A small image flow-matching model, trained from scratch.
Model: 2.5M parameters, arch unet, norm groupnorm, activation relu.
Training: muon at rate 0.014, 11200 steps.
Data: trained on aerial photos of the United States (SatlasPretrain), 101725 training examples, 42.3 epochs.
Rows from block 14 of a small image flow-matching model, named by matrix and row number. Each number is 128 + 24 x the weight over its row's rms, rounded and kept within 0 to 255. All counts start at 0. After the name is the row's rms in percent of the matrix's.
After each channel's rows are labels from the 100 images, of 14848 (inputs lightly noised), where the channel reaches its highest value: "peak on" is the class under the peak. Only what is clearly more common there than usual is listed. The data: aerial photos of the United States (SatlasPretrain).
# convs0: first 3x3 conv (model.decb.1.0.convs.0.weight, 64x128x3x3, standardized in use, each kernel summed), inputs 64-127

convs0.35 122 [138 138  87 145 128 114 132 146 137 129 119  85 119 117 139 132 117 121 114 131 134 159 111 140 140 136 145 164 136 146 151  97 116 118 140 143 144 142 109 134 137 140 122 127 128 128 128 109 130 134 141 152 126 109 134 141 135 131 116 101  90 135 128 124]
peak on: crop field

convs0.21 079 [138 161 124 155 143 119  92 115 110 134 147 105 100 103 145 126 132 121 175 145 126 144 144 113 148 114 154 136 133 144 135 112 139 103 124 116 125 113 111 137 125 126  91 126 136 174  83 128 108 138 134  92 180 132 142 135 118 128 148 128 122 103 164 148]
peak on: crop field

convs0.22 110 [107 118 132 106 139  73 124 108  90 123 128 127 143 100 144 154  95 155 137 141 109 133 136 120 128 115 106  98 101  97 139 128 113 137 130 103 130 128 118 114 142 129 173 120 171 139 148 136 111 126 122  79 123 133 136 115 124 123 133 144  94 123 141 108]
peak on: road

convs0.46 111 [120 175  99  97 155  89 186 139 118 140 138 115 128 124 125 128 130 116 157 135  99 118 128 107 161 141 150 138  97 100  97 148 116 128 127 144 128 128 146 107 144 127 161 109 133 149 122 124 119 123 134 138 126 145 116 119 100 151 110 116  72 119 123 147]
peak on: road

convs0.52 107 [133 129 139  88 126 116 167 101 128 127 134 128 126 132 152 133 132  92 128 127 137 130 128 114 120 113 123  81 139 112 130 147 148 152 130 124 133 145 128 126 147 140 145  94 123 145 127 128 125 131 134 214 120 125 124 136 128 116 121 117 143 139 138 128]
peak on: crop field

convs0.40 099 [128 141 138 138 148 166  77 130 108 126 104 145 142 134 144 119 132 121 106 108 164 147 156 148  98 128 126 123 129 147 156  98 123 126 136 124 167 138 137 111 135 139 132 127 153 138 149  99 126 133 156 190 146 145  96 152 129 148 107 109 113 127 120 148]
peak on: building

convs0.6 117 [114 125 128 139 132 135 123 124 137 145 128 108  69 137 126 125 140 135 133 134  91 172 119 146 125 123 133 128 132 137 130 109 135 132 142 138 145  98  56 135 117 116 126 122 113 126 120 132 138 126 131 127 127 130 139  94 131 130 128 126 158 122 132 130]
peak on: crop field

convs0.38 105 [173  91 119 153 123 117  59  94 120 136 124 156 146 136 141 115 102 110 118 104 149 128 130 115 105 155 152 120 194 165 161 136 113 149 110 114 157 133 125 140 107 148 111 134 137 136 162 133 166 124 133 159 108 101 126 122 122 100 129 104 172 159 120 142]
peak on: building

convs0.55 130 [133 128 126 153 111 164  97 153 129 132 145 102 128 129 144 121 146 149 134 116 138 106 141 167 123 132 122 134 119 158 151 133 135 118 108 115 117 126 122 144 124 133 138 164 110 121 151 116 137 139 122 164 121 128 134 128 132 146 154 124 104 141 111 109]
peak on: building

convs0.8 086 [118 128 154 124 133 145 131 128 121 114 128 137 141 128 139 121 134  91 128 128 160 114 128 156 140 165 125 128 123 136 137 154 134 108 132 136 143 121 138 121 114 116 126 144 128 139 124 132 121 143 109 104 155 122 142 139 133 107 128 138 131 117 128 150]
peak on: building

convs0.61 102 [118 126 128 119 140 136 148 147 121 141 142 110 126 116 134 187 107 122 132 120  80 113 123 111 144 102 154 113  85  82 121 173 126 110 112 114 128 149 139 125 117 126 143 127 128 122 114 127 124 110 116 145 136 134 113 113 132 123 120 140  92 119 137 123]
peak on: road

convs0.44 107 [131 135 145 113 132 139 164 128 140 140 137 128  49 133 104 127 138 151 135 146  63 157 127 136 143 109 138 131 117 112 144 124 133 142 115 120 103 114 109 118 122 128 123 146 119 133 116 133 124  62 128 158 123 134 141 142 123 135 122 137 153 142 128 128]
peak on: road

convs0.47 091 [145 161 153 109 129 114 109 169 145 156 122 133 127 125 123 132 121 118 121 137 129 127 126 161 143 134 124 122 108 128 125 135 137 114 123  98 128 121 117 128 111 143 132 184 131 106 136 121 128 118 124 140  97 108 136 117 125 140 161 137 121 114 141 123]
peak on: building

convs0.59 069 [135 143 171  87 128 163  95 134 128 120 110 132 140 128 128 132 128 138 112 133 147 117 108 144 130 128 144 139 130 128 128 147 134 152 128 149 136 112 133 128 104 132 140 139 128 125 105 152  97 147 118 143 108 119 115 151 133 117 144 124 123 139 128 128]
peak on: building

convs0.32 080 [142 120 114 138 119 172 131 146 149 109 130 102 117 126 120 140 155 124 133 136  97 139 114 187 136 118 157 127 155 192 128 128 113 152 100 115 113 138  99 127 102 130 113 131 122 118 115 123 128 127 104 163 136  72 133 156 129 145 151 137 159 138 141 122]
peak on: building

convs0.31 078 [133 136 128 173 120 133  55 105 114 137 110 125 109 128 159 145 133 137 137 150 128 139 108 154 121 128 145 130 140 141 157 114 119 128 121 140 118 123 121 128 135 130 128 140 134 128 122 128 122 132 122  46 132 128 133 128 122 134 135 123 142 143 128 128]
peak on: building

convs0.25 120 [111  93 120 158 118 172 124 106 140 137 130 119 150 102 125 120 132 123  84 128 134 101 130 175 123 134 147 128 160 154 148 121 134 148 122 104 122 123 109 128 115 149 138 135 122 116 134 131 130 111 126 135 138 116 129 143 131 133 139 128 123 180 118 113]
peak on: building; crop field

convs0.23 098 [128 132 136 182 135 144  76 117  94 137 132 131 125 142 155 105 138 136 116 148 153 107 118 129  94 115 136 109 147 118 195 115 143 145 133 154 128 154 119 137 164 117 171 138 119 133 160 130 131 120 158  86 149 131 129 123 128  87 106 119 159 121 130 126]
peak on: building

convs0.4 102 [137 106 121 139 105 107 128 120 111 113 131 135  98 119 130 156 112 123 106 139 117 148  95  87 115 123 123 102 125 115 140 128 105 101 131 105 143 138 165 127 119 103 105 103 130 140 102 132 122 138 134  91 120 101 146 171 135 106 146 120 118 126 121 128]
peak on: building

convs0.34 084 [145  93 123 134 109  89 112 144 136 123 141 140 138 134 115 143 120 133 109 114 123 124 103 128 107 119 117 134 107 119 115  99 107 113 135 128 129 119 124 172 117 156  89 104 125 120 117 126 132 126 148 108  99 111 120 109 122 137 140 129 128 112  89 117]
peak on: crop field

convs0.29 098 [126 128 122 105 107 112 121 135 149 170 116 148 128 137 116 128 128 102 139 112 121 121 140 128 119 119 135 140 144 125 111 104 133 121 117 114 131 116  99 133  75 137  82 124 139 128 101 118 146 124 144 111  96 144 139 113 125 124 128 168 122 123 128 140]
peak on: crop field

convs0.27 118 [116 150 167 155 167 128 180 101 112 134 136 154 105 114 129 140 128  89 134 100 122 152 124 134 145 122  96 121 123 156 125  89 135 150 135 154 133 124 106 145 119 109 125 123 127 141 134 104 133  91 170  80 134 106 159 116 141 124 123 158 138 116 104 125]
peak on: crop field

convs0.37 098 [140 128 129 130 134 128 113 146 124 135 117 107 175 120 138 120 128 117 128 117 132  90 120 139 128 127 180 145 140 111 124 137 103 128 128 140 133 153 155 124 131 122 102 123 144 136 128 126 128 122 128 129 128 145 122 162 121 125 132 115 136 123 132 132]
peak on: building

convs0.33 104 [128 136 128 128 119 128 121 141 179 137 121 152 126 128 128 128 124 114 128 122 141 125 154 115 128 120 140 133 108 128 116 136 132 124 158 128 128 134 132 151 128 152  88 102 148 121 119 133 142 110 135 137 121 142 147 129 130 105 127 148 114 116 128 151]
peak on: crop field

convs0.24 092 [152 144 134 144 128 108 135 101 120 133 151 118 131 130 123 118 123 146 162 147  80 127 115 123 121 142 129 121 152 116 124 104 143 129 120 124 133 126  78 128 156 116 102 128 127 130 122 145 112 105 132  90 129 128 134 151 150  90 138 121 131 125 128 116]
peak on: building