From a checkpoint of a small image flow-matching model: 48-pixel images, 101725 training examples.
Rows from block 3 of a small image flow-matching model, named by matrix and row number. Rows with one number belong to one channel. Each number is 500 + 50 x the weight over its row's rms, rounded and kept within 0 to 999. All counts start at 0. Numbers have three digits each.
After each channel's rows are labels from the 100 images, of 14848 (inputs lightly noised), where the channel reaches its highest value: "patch colour" is the nearest of a few named colours to the mean colour under the peak. Only what is clearly more common there than usual is listed. The data: aerial photos of the United States (SatlasPretrain).
# convs0: first 3x3 conv (model.enc.1.0.convs.0.weight, 64x64x3x3, standardized in use, each kernel summed), inputs 0-63
# convs1: second 3x3 conv (model.enc.1.0.convs.1.weight, 64x64x3x3, standardized in use, transposed, each kernel summed), outputs 0-63

convs0.31:506476567444539516434489498500579657484498532486464447464542529551464501451511447508475560540573499427501448494500496554477494473462653458540449483529500475664518511497468415485462541500467484
convs1.31:339500476529500390535448529522500556500406501545496586473478613557500500406525520465524525500500500561500529500561519517500593500532547550500530455477514500457477525483646471492574482549466447
patch colour: pink

convs0.46:468489585445500488443550457461504558430486548482438500472468469417482500482500683511413536500562430468513484524543510481561500557500410571478608519476468563500564433403500516496500544500503501
convs1.46:577479450540495569588490526490518454513473461598501534469522528491573571635488466537500473498522588494474553488438454516492553440640500401475446496594511490548475579529500498467444465537554500
patch colour: brown

convs0.48:491479469433540450411576546489490576502505481476607496393532545523416366396481501609488439524536516522487453503485523577514501483518423434547466522500527582544521434538484452519516522500553506
convs1.48:483525484440539603584465506643497442476591461502521410432510532486540500445453453394520500462517533409500441470522539546466519496480491508499462418460580430476409558500440495474500533493457442
patch colour: grey

convs0.49:533525584527512438525453479490344392537493486462482486626513500548507504454523385474501572510507523616493473483536498485500474496500669477512434557492459486519468500470485504510517547508489455
convs1.49:523376471452547506422452482518466513490500448552511539510504468381451505486479484479439502500500432472516360518458461540513467472488500602390438524533599475543476511483520605511516526514451402
patch colour: grey

convs0.18:539492510489437518490500512517487440594471490663373476485498482484407483497500500500551504555454574523463541515500520475505574510500385381485520495538500530478500400548417535469498521602514521
convs1.18:524574456491569513513483580547546435569505486519491538500510460359554518543514563428515500561458501531517503486502505486472519458429555456509465475464476679481500521526556575511549532607534577
patch colour: black

convs0.58:465443416514500494550533515491517454490555520501554506511456550361528459426517547566481516573482487429582545448550640478525565442550426464544522481493477558471433456495429457475495465594540475
convs1.58:477402516525568485530522500473540458558514448393496533492446502461540501494447617525445463440473502475513450521446409484488416485465485389390519503498448530374481485506520514482481473427413436
patch colour: pink

convs0.5:607483534662471441444444515490535481408476557479459500411544542570554430534475436487479401534487456491512500513535459578528427547551496466451487537512539423533500564490500482434533520572498473
convs1.5:516488328501448506477587471569500509500504479436454477538554520511484377531557476500516535517514514541488514579533487453594482500471511500524529469500389459528442416424495477603480431417480500
patch colour: black

convs0.1:448464440525485512432533462509500631500483514500542561436531516565479496537476500471536453520490515500489485581500576618475541500473341561465594500552513385460482481454514428474533476542515572
convs1.1:524574500526509423556432389567480401506500553429467548623524416509444541483620544480460624486503485490519503446513485464511417491531541457549474525503483539551476552532510500483484545447519433
patch colour: pink

convs0.41:443449482547402512553451524480501511481445592440568527484502543533596563494459500482486615469514447532497490522485561538583478437618617500512541500474422428541449512430477550553480466500474546
convs1.41:500484571507546533460446500520518566484447556414526582466480603588475510522500521517484535337498458497501438467432486518538424607553503409495478572491445500516580523538500543525449418487512500
patch colour: pink; white

convs0.10:530576493500500514500473504414429523633526489480394484603514475530547442477533334499416526547462518435500480499500494432518500509486522472487363528482518517467540520482515581555515460516500554
convs1.10:530534517543500521381550567500500545530445474478431473609500501462468524498681542570520510513500500482500537500454532512500500421600521500458502601531520556500541484435475559500458519482500374
patch colour: grey

convs0.25:479521530574532500413518457464483488533538526599463476453453542545377475495535532524645544466515499476572488439474555445483590446420487461459468424575508546456470481511530500446558496571500584
convs1.25:563455534479500471490679488523491470486514528535469595464499533489545562457483484559466486500555566488484666565492478518467527501509476515520593552546540552490502455428498500450573500595482438
patch colour: black

convs0.61:514487558512479447535540425474487434594578466593512469533489552496501538492485388455510569495594500538363500537472461601526471452484509478420413466513507492513527512573438569490412514487471472
convs1.61:419500418577569565526528507616535562500560500513497506534513492537526417439486473450536652498510509500500563479453500500482518528419521417535415410474503479500490597546612481512529482515497518
patch colour: brown

convs0.0:543513566461541524489562417530488468452575458460485508534483336429498469411537558559405479472539514553514503532556404465417505510421518524436533515505542475457571494514539510549486437561552539
convs1.0:442500431552479423528532453523508462492539394496515363462508458492458475553514423483565398561500473456480496480643448425514486443542382508477444594537486505501500459516490485511471543477484518
patch colour: brown

convs0.36:524449525540469415490481405520477491490470549470521588493516545471570516602472495538445420504530568497523516498637516439557479551499500441437524597478585495506450552451408478526481391510453521
convs1.36:559512522502579475541517567423598596541433500508516516618524498483431625499563526500531500533645520475506520579520472550564542549500533540515524505444464518521548519500487519487545500447608498
patch colour: black

convs0.50:515503550485500453500563437530500437471621465535509487359498496485454455515538521500485520517503516471474494500552453547483524605447627348500569500463549478463465503582483520500517556393502495
convs1.50:502482510534463433522465458506520319480607563454476526447534522495512434493505585376501520504474511517500465454497508545501460485443454487481459444509553645464512587540458470487412514513483514
patch colour: brown

convs0.32:454482512505483515504443351450516486562463452603477533452526543519562541561448477528475506453542554503481482494500534500593460546498616416560472486457455466500492611525460513525438546437612477
convs1.32:426474566587574500475574545480583505637452500470500475544478539455472513483559527500500500500524500500527505500560500458549596500501576648500528505494571527459469553401531499619450500531523500
patch colour: black