From a checkpoint of a small image flow-matching model.
Training: muon at rate 0.014, 11200 steps, batches of 384.
Rows from block 7 of a small image flow-matching model, named by matrix and row number. Rows with one number belong to one channel. Each number is 200 + 40 x the weight over its row's rms, rounded and kept within 0 to 999. All counts start at 0. After the name is the row's rms in percent of the matrix's.
After each channel's rows are labels from the 100 images, of 14848 (inputs lightly noised), where the channel reaches its highest value: "lies over" is the class under the peak. Only what is clearly more common there than usual is listed. The data: aerial photos of the United States (SatlasPretrain). In brackets: how many of the 100, against the usual share in percent.
# convs0: first 3x3 conv (model.mid.0.convs.0.weight, 128x128x3x3, standardized in use, each kernel summed), inputs 64-127
# convs1: second 3x3 conv (model.mid.0.convs.1.weight, 128x128x3x3, standardized in use, transposed, each kernel summed), outputs 64-127

convs0.126,105,239,237,139,213,207,242,245,181,171,154,243,200,227,128,144,177,228,222,186,268,120,248,182,162,136,240,214,181,231,217,191,160,214,197,221,167,131,205,200,260,172,264,208,226,222,165,187,196,180,147,200,227,191,164,210,197,185,177,265,168,166,179,187,167
convs1.126,062,176,241,181,198,303,219,175,200,187,182,183,133,214,154,102,215,135,306,240,219,200,257,141,259,225,166,218,200,174,193,175,265,302,246,184,200,255,200,171,201,205,231,185,200,161,200,159,180,201,235,185,135,200,223,241,199,205,213,74,200,187,237,257,182
lies over: building (36 vs 3.8)

convs0.119,083,218,260,241,217,210,200,231,219,185,157,110,143,159,256,200,318,227,212,186,164,106,270,216,238,127,215,260,181,202,249,155,200,215,117,189,114,209,161,201,243,239,200,138,178,200,182,245,183,209,247,164,157,228,201,253,128,185,178,185,167,198,177,174,197
convs1.119,109,200,228,186,196,197,214,230,189,202,172,207,204,134,210,151,220,30,157,193,227,144,207,200,140,182,196,249,180,218,198,213,143,220,278,209,174,200,186,205,178,143,200,187,260,243,197,205,225,167,195,263,220,200,276,241,200,140,214,178,201,149,162,248,250
lies over: building (32 vs 3.8)

convs0.85,096,200,194,181,236,171,200,200,224,249,228,202,216,241,216,215,147,195,215,164,229,200,230,227,172,184,200,221,200,135,218,255,184,189,225,216,178,211,233,200,171,167,178,210,208,215,159,170,258,200,167,176,271,200,200,200,248,240,186,92,228,265,220,200,159
convs1.85,099,162,236,145,264,170,186,156,224,215,203,281,258,227,159,194,237,124,196,162,228,221,235,182,218,217,225,120,200,182,182,151,162,171,143,232,154,232,200,227,147,132,207,200,195,225,193,213,244,246,185,209,194,200,227,232,230,252,200,200,294,145,180,248,252
lies over: building (28 vs 3.8)

convs0.65,071,201,220,139,251,222,198,178,201,232,136,160,190,182,195,156,176,184,215,234,308,218,238,185,166,138,167,180,237,177,191,219,179,180,219,199,229,230,211,179,233,191,218,199,227,195,179,223,179,230,182,246,218,148,200,200,200,144,151,244,200,174,185,221,187
convs1.65,098,194,297,152,212,140,195,162,233,216,206,179,205,194,162,272,167,229,145,159,225,181,213,298,200,238,211,237,186,223,122,157,279,257,134,186,183,268,159,179,213,117,218,150,203,211,244,169,268,222,260,292,199,210,198,258,191,142,211,222,159,167,200,144,170
lies over: building (30 vs 3.8)

convs0.17,090,239,262,159,270,129,146,244,271,257,162,221,187,226,235,213,261,157,177,175,180,235,187,203,165,203,240,133,226,155,206,219,186,198,195,170,198,196,164,234,198,181,215,167,275,256,204,166,174,154,188,146,251,149,200,246,310,116,217,211,183,231,197,172,191
convs1.17,089,200,209,178,169,175,222,183,181,177,229,195,164,116,219,221,228,193,232,318,213,153,209,188,170,156,218,227,229,268,240,197,221,229,123,184,204,172,200,196,192,178,224,175,212,200,200,225,246,220,228,215,212,200,264,210,214,176,187,263,235,113,126,226,250
lies over: building (26 vs 3.8)

convs0.36,071,211,219,110,200,279,252,161,200,219,182,200,230,201,155,181,200,157,213,309,188,208,176,246,225,181,200,130,173,145,168,190,272,228,210,185,169,200,212,237,267,200,202,151,150,179,186,221,172,214,246,177,223,223,160,226,271,181,177,266,210,175,221,197,193
convs1.36,128,190,247,258,191,193,223,265,150,176,227,162,176,196,210,245,138,94,168,168,217,222,161,259,248,302,203,255,128,164,125,171,199,264,220,218,184,238,200,200,102,148,137,222,208,244,257,170,188,226,240,280,193,230,184,148,232,204,233,177,181,175,232,211,273
lies over: building (43 vs 3.8)

convs0.14,104,231,207,178,241,124,184,160,173,170,166,206,184,167,209,142,200,209,202,227,166,168,248,147,219,196,125,185,145,174,229,224,210,211,130,213,199,225,205,212,201,200,213,209,160,210,234,216,110,189,219,269,233,174,221,202,214,213,199,206,224,253,72,173,235
convs1.14,122,175,168,239,151,170,251,185,195,230,186,177,155,136,191,267,228,207,199,269,131,159,232,196,213,198,218,193,223,187,261,274,203,189,277,151,168,200,231,301,218,182,218,216,216,176,228,258,231,196,253,237,172,200,227,234,219,236,192,263,221,298,214,154,282
lies over: crop field (34 vs 6.9)

convs0.72,107,255,200,199,262,164,119,243,166,233,234,258,199,246,249,204,168,202,219,170,251,182,283,215,155,170,218,222,237,194,177,275,214,183,184,223,181,257,221,342,161,143,248,166,167,204,153,186,186,165,189,169,179,109,280,222,243,220,192,163,193,256,169,152,173
convs1.72,081,172,178,229,190,107,215,198,140,179,164,200,260,242,164,188,163,146,168,211,268,246,142,211,302,245,82,258,191,236,220,187,289,170,173,262,200,188,200,183,173,198,235,152,214,201,195,248,217,198,170,188,300,200,211,252,291,237,200,195,209,196,203,207,200
lies over: building (29 vs 3.8)

convs0.67,068,200,217,269,252,227,209,290,203,183,169,200,235,204,168,200,178,161,200,184,127,172,185,237,200,240,189,246,212,200,235,200,182,234,223,215,178,183,167,182,227,267,163,223,200,189,230,169,159,158,161,50,277,229,173,200,188,143,166,182,216,200,172,181,258
convs1.67,130,123,235,149,176,200,207,153,235,235,221,140,182,219,160,222,194,75,244,183,229,236,201,171,212,231,122,212,124,134,187,162,220,200,200,161,188,215,146,209,198,186,159,238,291,274,193,193,189,99,220,213,180,220,214,167,206,188,217,162,182,204,185,220,130
lies over: building (39 vs 3.8)

convs0.56,085,248,195,171,195,143,206,269,233,178,199,240,201,215,182,200,147,176,200,146,185,200,220,256,265,341,200,200,96,172,161,88,161,164,165,218,171,180,188,231,147,239,148,221,167,134,200,179,156,223,185,224,199,209,298,200,170,212,147,251,243,200,158,198,245
convs1.56,108,91,174,208,179,222,200,214,258,203,252,166,177,189,142,239,241,207,160,200,206,189,208,194,183,215,141,267,234,192,154,221,251,228,259,200,154,211,181,238,199,158,195,154,209,202,218,216,226,174,200,200,200,206,136,175,98,202,200,217,158,206,251,167,189
lies over: building (35 vs 3.8)

convs0.31,124,207,200,205,179,207,154,218,211,244,180,209,254,232,241,200,188,196,201,191,219,215,277,231,201,202,198,274,216,222,184,200,160,212,171,240,188,143,220,180,221,209,213,184,386,169,186,167,290,218,187,152,167,251,184,200,193,254,219,174,176,167,159,124,182
convs1.31,071,150,217,144,223,120,152,215,170,202,159,257,176,217,223,144,245,247,200,191,283,218,274,181,276,188,259,256,224,254,169,230,261,221,222,188,173,202,200,193,176,181,219,160,91,193,214,170,200,267,200,199,294,200,199,121,184,204,200,221,268,206,182,234,204
lies over: building (25 vs 3.8)

convs0.53,112,171,184,210,165,271,269,214,217,183,235,184,207,147,158,214,202,194,222,165,207,188,255,160,222,192,123,217,149,242,144,152,166,226,227,200,149,228,189,316,253,232,175,200,219,142,60,152,155,292,257,179,200,212,203,211,247,155,168,208,187,157,272,198,194
convs1.53,110,212,222,181,162,228,237,283,289,216,261,237,164,167,222,134,231,235,235,217,200,121,190,232,149,172,224,177,269,233,166,264,160,185,295,182,196,184,219,229,133,159,202,191,215,181,240,247,237,161,180,200,188,200,177,161,147,191,223,264,162,194,233,165,219
lies over: building (40 vs 3.8)

convs0.2,110,189,194,254,197,221,171,224,261,200,245,236,240,293,248,209,84,281,236,191,260,227,271,245,207,242,271,245,164,217,146,219,205,199,168,200,189,149,228,216,215,220,145,187,147,110,128,143,200,224,97,204,230,165,219,212,204,201,215,252,156,138,200,177,194
convs1.2,073,240,225,175,206,193,134,250,201,218,147,235,214,187,59,127,200,172,255,268,186,170,172,226,264,247,195,112,200,266,179,246,211,255,175,241,203,188,171,189,72,155,200,200,197,197,236,265,149,130,182,200,161,200,188,163,164,259,200,82,248,239,220,119,222
lies over: crop field (25 vs 6.9)

convs0.7,100,160,206,259,221,274,148,211,177,183,151,228,129,213,243,223,202,200,176,159,231,191,217,108,200,198,201,251,206,197,183,219,167,200,111,190,256,187,232,206,191,205,194,227,204,203,222,191,295,172,149,198,233,183,200,180,181,266,215,202,234,232,205,210,171
convs1.7,116,200,227,164,185,156,247,158,173,255,215,180,216,135,233,182,138,143,138,230,246,207,219,217,196,264,126,234,130,242,167,168,233,229,213,213,155,186,195,211,159,164,165,153,190,198,271,88,163,214,259,235,165,207,233,171,233,174,207,267,194,217,209,206,256
lies over: building (28 vs 3.8)

convs0.124,082,251,277,239,172,332,235,194,208,257,141,173,167,136,209,213,273,262,186,173,215,183,221,200,209,159,217,151,181,237,171,239,239,129,157,169,214,260,188,197,212,254,205,182,207,185,144,134,181,213,213,183,132,214,207,223,192,200,237,256,256,207,178,168,191
convs1.124,103,158,146,211,123,192,223,246,225,246,232,146,135,150,197,203,177,165,200,209,180,138,219,244,234,243,220,286,210,242,220,227,283,200,276,200,198,214,200,250,185,113,179,184,241,209,213,197,164,240,226,171,229,200,270,257,163,178,198,157,204,194,256,200,200
lies over: building (40 vs 3.8)