config.toml
conditioning = "none"
lr = 0.014
adamw_lr_other_params = 0.0028
magnitude_pruning = 0.7
adamw_weight_decay_other_params = 0
Rows from block 7 of a small image flow-matching model, named by matrix and row number. Rows with one number belong to one channel. Each number is 128 + 24 x the weight over its row's rms, rounded and kept within 0 to 255. All counts start at 0. Numbers have three digits each.
Before each channel's rows are labels from the 100 images, of 14848 (inputs lightly noised), where the channel reaches its highest value: "strongest on" is what is common among them. Only what is clearly more common there than usual is listed. The data: aerial photos of the United States (SatlasPretrain). In brackets: how many of the 100, against the usual share in percent.
# convs0: first 3x3 conv (model.mid.0.convs.0.weight, 128x128x3x3, standardized in use, each kernel summed), inputs 64-127
# convs1: second 3x3 conv (model.mid.0.convs.1.weight, 128x128x3x3, standardized in use, transposed, each kernel summed), outputs 64-127

strongest on: crop field (29 vs 8.7)
convs0.112:112155098106122117146123156125137096128123131137119129126141092137148106130121110132149113069145129169136131136174192137132163087154128112100129128131128155116121149124157122177085125114128128
convs1.112:118143099127104146104164130095128132109139094131133136097117125152133161107118138136140120087124134128115120120121156168143145128146167128107105157126128165128138135092145128114141133159168128

strongest on: crop field (38 vs 8.7)
convs0.71:146115146141139115136150164118123133128182138105146142120114111187088136164146149138134115112119134156135132120117132108160147129124108153144119110123151130132155131126126151159137138071143117
convs1.71:101146128120136104059091111165142104110104116105101128168112128129117123104128175145117210152144101119118119116142149204134118128128128128126137131157128109128128136152140128118098166122118090

strongest on: crop field (26 vs 8.7)
convs0.24:117124149134102082109128112138115104111144100101148099124138114123144149104096088122137129116131135128116128176089121087113149124057164125136111120139116136139156144134118147150161100153154124
convs1.24:097144142111095145119134172153146091120140198124147137118105109117111114152128128143124118104143154120120128134128114173138169140152120119127128158101111118128104187147083128133116136140110117

strongest on: building (71 vs 41.8)
convs0.127:140133166136104159104092131135127142146117120127164114110107117147123108099133117117136131145163098104146113118121134149106155135168161115128119119126158164109156124139090119138138074128139112
convs1.127:110118059149143115116115160121128122083133129126128121099135117128136142130126099147123119190194154167103122150121103114116113113128105119123133139138110102128071117188183124117122123138137090

strongest on: building (70 vs 41.8)
convs0.111:128136084107080117105114128152122170094050122123142137113127126110094158089119112127138126108179131149166131153120131116158178112153180123112068128145113126128135142128157188142135117150155120
convs1.111:146115166145131137119143113123074110109134032133127116085138172131142132144098154095120134092130134120111115129128139112173114130121160145111128070093157141128133095087128155163141116101154132

strongest on: crop field (26 vs 8.7)
convs0.79:128128176115122109115162106089141106128123139139136121151157136146115128093094134127136128138079140088108134087135154092106111155100172165091148096126153150131147121111111144160131127103129087
convs1.79:136137093159142121118140155136100125087093071123123129140092099116135105149173147136136148166119102122125116111143126127136091126119103122109145175092152124128086137113102122135122160177135127

strongest on: building (73 vs 41.8)
convs0.33:128144070128093151128151112120138128143100128107114136137140117126109147089128150150139106171134128123146121144152146166110115109177119115154053136153088144106171128128113121117114139118136103
convs1.33:128128143128110143142127089128154112185105113128115200135128111128125128114158103145126143152199168128128128128128161126121114128128128128172144170128128134128155163112160128144117112146150097

strongest on: crop field (31 vs 8.7)
convs0.59:128090107115195163142138135128143136102107128108096128144108128119123128119158158147128105131109151138121137079142176121109097128131111126170120139117093156107110123128117120079115110133128170
convs1.59:128180091123186122188133132092117128105128171160135150136151112102120105110115078138123125137149149128128159126128112109120128114128127096106128135147103137128145104136118109128126132160164128

strongest on: crop field (37 vs 8.7)
convs0.54:128148128115170178148114128136086145136124143127070134107107085134114135121151107097145139108110129123128134101113160147143125150134138127156078125115116135163138140140107125171118112100147132
convs1.54:155166125156137188111156128152181082102114152129147147154113099107143157078123133121081133158124151134108118126143134125109132108121125123111111142136114123128139133044121128128132101146165140

strongest on: building (72 vs 41.8)
convs0.118:108194138121109113131125104129126113155086118149124134113174133138127149123100095078128119144149138153119142128135134150103121120127133141076145115138104143156136156124124124178072062158100136
convs1.118:137169111117107126137175154134164107122141144102123150124122082128128128110130099138180189109144113160092132128155092198140136128128146118114141170093128161128130137156152128156132151135146128

strongest on: building (90 vs 41.8)
convs0.37:128146098092186159106113136135156086109109092134112120119134135161149135123124125111149147080162141167120138194151127111128135128147123108156114154115134133144112137128158104111092132174128128
convs1.37:106155131113139122143164128190109097187139151162172129069125133096130141137128122116107118165137138123128115117112150125134129109130135143111152121152121152128113117129122128174106137130132097

strongest on: building (70 vs 41.8)
convs0.66:087113152155090123116108123124102134091062116126117141132138179097138129128123156126159128126143138145128148166116104107129148141128148140142120096094136153153084124109158141084102124123087142
convs1.66:102128102113157148106131157167160118135123187124140172106158129100108125096173146158118127091099099061128137135150104109171161128117110118118128136114100161128109098156132133153112135151152096

strongest on: crop field (31 vs 8.7)
convs0.110:158108159177111159122128149101138117150155128138116155127132124093128101099165095142119105076124171143143119108112116098175109103104123112133120135123097124100112123129130104102144158142145169
convs1.110:118115108111132089114096113173118148146121127117189154114091124150128144048125119137120134163173160109137116135129144195135146134128142128153091150145128108128153139143161128112132093136128160

strongest on: crop field (31 vs 8.7)
convs0.18:122137131142159104128118104127108114110135095099164098116107119139108131147124134097123118141122147128140134128106134156121139185157095194166164099131094102140134102156128141134148124168138143
convs1.18:141157120124116128109122121101175131068113144135115171099145132140109152127153119128097134129109204083120139121135136123115159136122117123112128156101151078128115108120109141116116139110145132

strongest on: building (68 vs 41.8)
convs0.19:128117130128147099151130128189156065128124117129163131108146114118150119176178124128136120195148128081118129148128145112101119116170128073102168106103103151128135150108126110107108116134128137
convs1.19:090128165150125160147131122128126121168144115089146104093116134147140177138065119128109152118087138121139099124103114110119082113118148178074124116170138110131106114120113134105095162086108160

strongest on: crop field (27 vs 8.7)
convs0.98:140145136142105124111169128112108130125131128176137130105118116138112128109118116155138138123110142149116092111089089132114123128138139110186160107141140120140115128119114153199150137103092109
convs1.98:109170113108121150170181128130093094101104139116123124151128110127150128070119150100076123148169121137116102133137151122104119084140128135072147144095145124128148091128088148076087090130177102

strongest on: crop field (30 vs 8.7)
convs0.95:128113094102102134161180110120085148134138130096119140132139126142149119123119123128116103170099162150149128127117113113100118094165154142125114124132101163147172135128114120135161161139144137
convs1.95:111132139124113128129093136140167077139085135118115154135128117158112153104166127128146109128119042086128139138121129151126138128129128128178150156094128114128128116115131121129125117171094079

strongest on: crop field (33 vs 8.7)
convs0.120:132115152119147126133120122078116128127186148096139106123102098118139148126133127109124139100119088052127160128146136112112121138101103124132130128115144108120169144118110120159148100138128100
convs1.120:128131128127100152105147128153168123109148156128130135161089133164106119146150110116139136117138131148128120135136108149141150140135128125125109181160128143128111164096138128149134171139044128

strongest on: building (67 vs 41.8)
convs0.9:128143128100160191138144113128075102135099128105148141144191152159167128158128104093125165197128147157115128124128173129102137112140128106110140128108114160101119122146119128166128092144118195
convs1.9:134141104112090117160129155134103125105095104097133132132178108142148156120089150129121131074125128128111076158099135135085091139137148199107112146156149100151120130149104150121130119142145128

strongest on: building (76 vs 41.8)
convs0.113:149096128151109151093137134140121113140105128152143121123114114130151128117144117128110197115158115112114134122079140136096098136136084093066161103137128138117111097160151050128128133112128099
convs1.113:134128211152104068142120101164138151132149135075080127095121149155155136145094118106067156161120135112136128135128128108147135128109128128112103115138146117128123128138135128129131089130098167

strongest on: building (76 vs 41.8)
convs0.97:130122120094116144136144140135144150096108108175111162119109081099128139149115116101128143139120125074146129147128118226114127124114143102092164120121127135119124131148143122129128080107106148
convs1.97:118128104128128101141113128200131153113116095126097173208144128143116103135088116138075136097213126160138119135114130132100141119128139118124137099117128098128122155082116128130148144139079076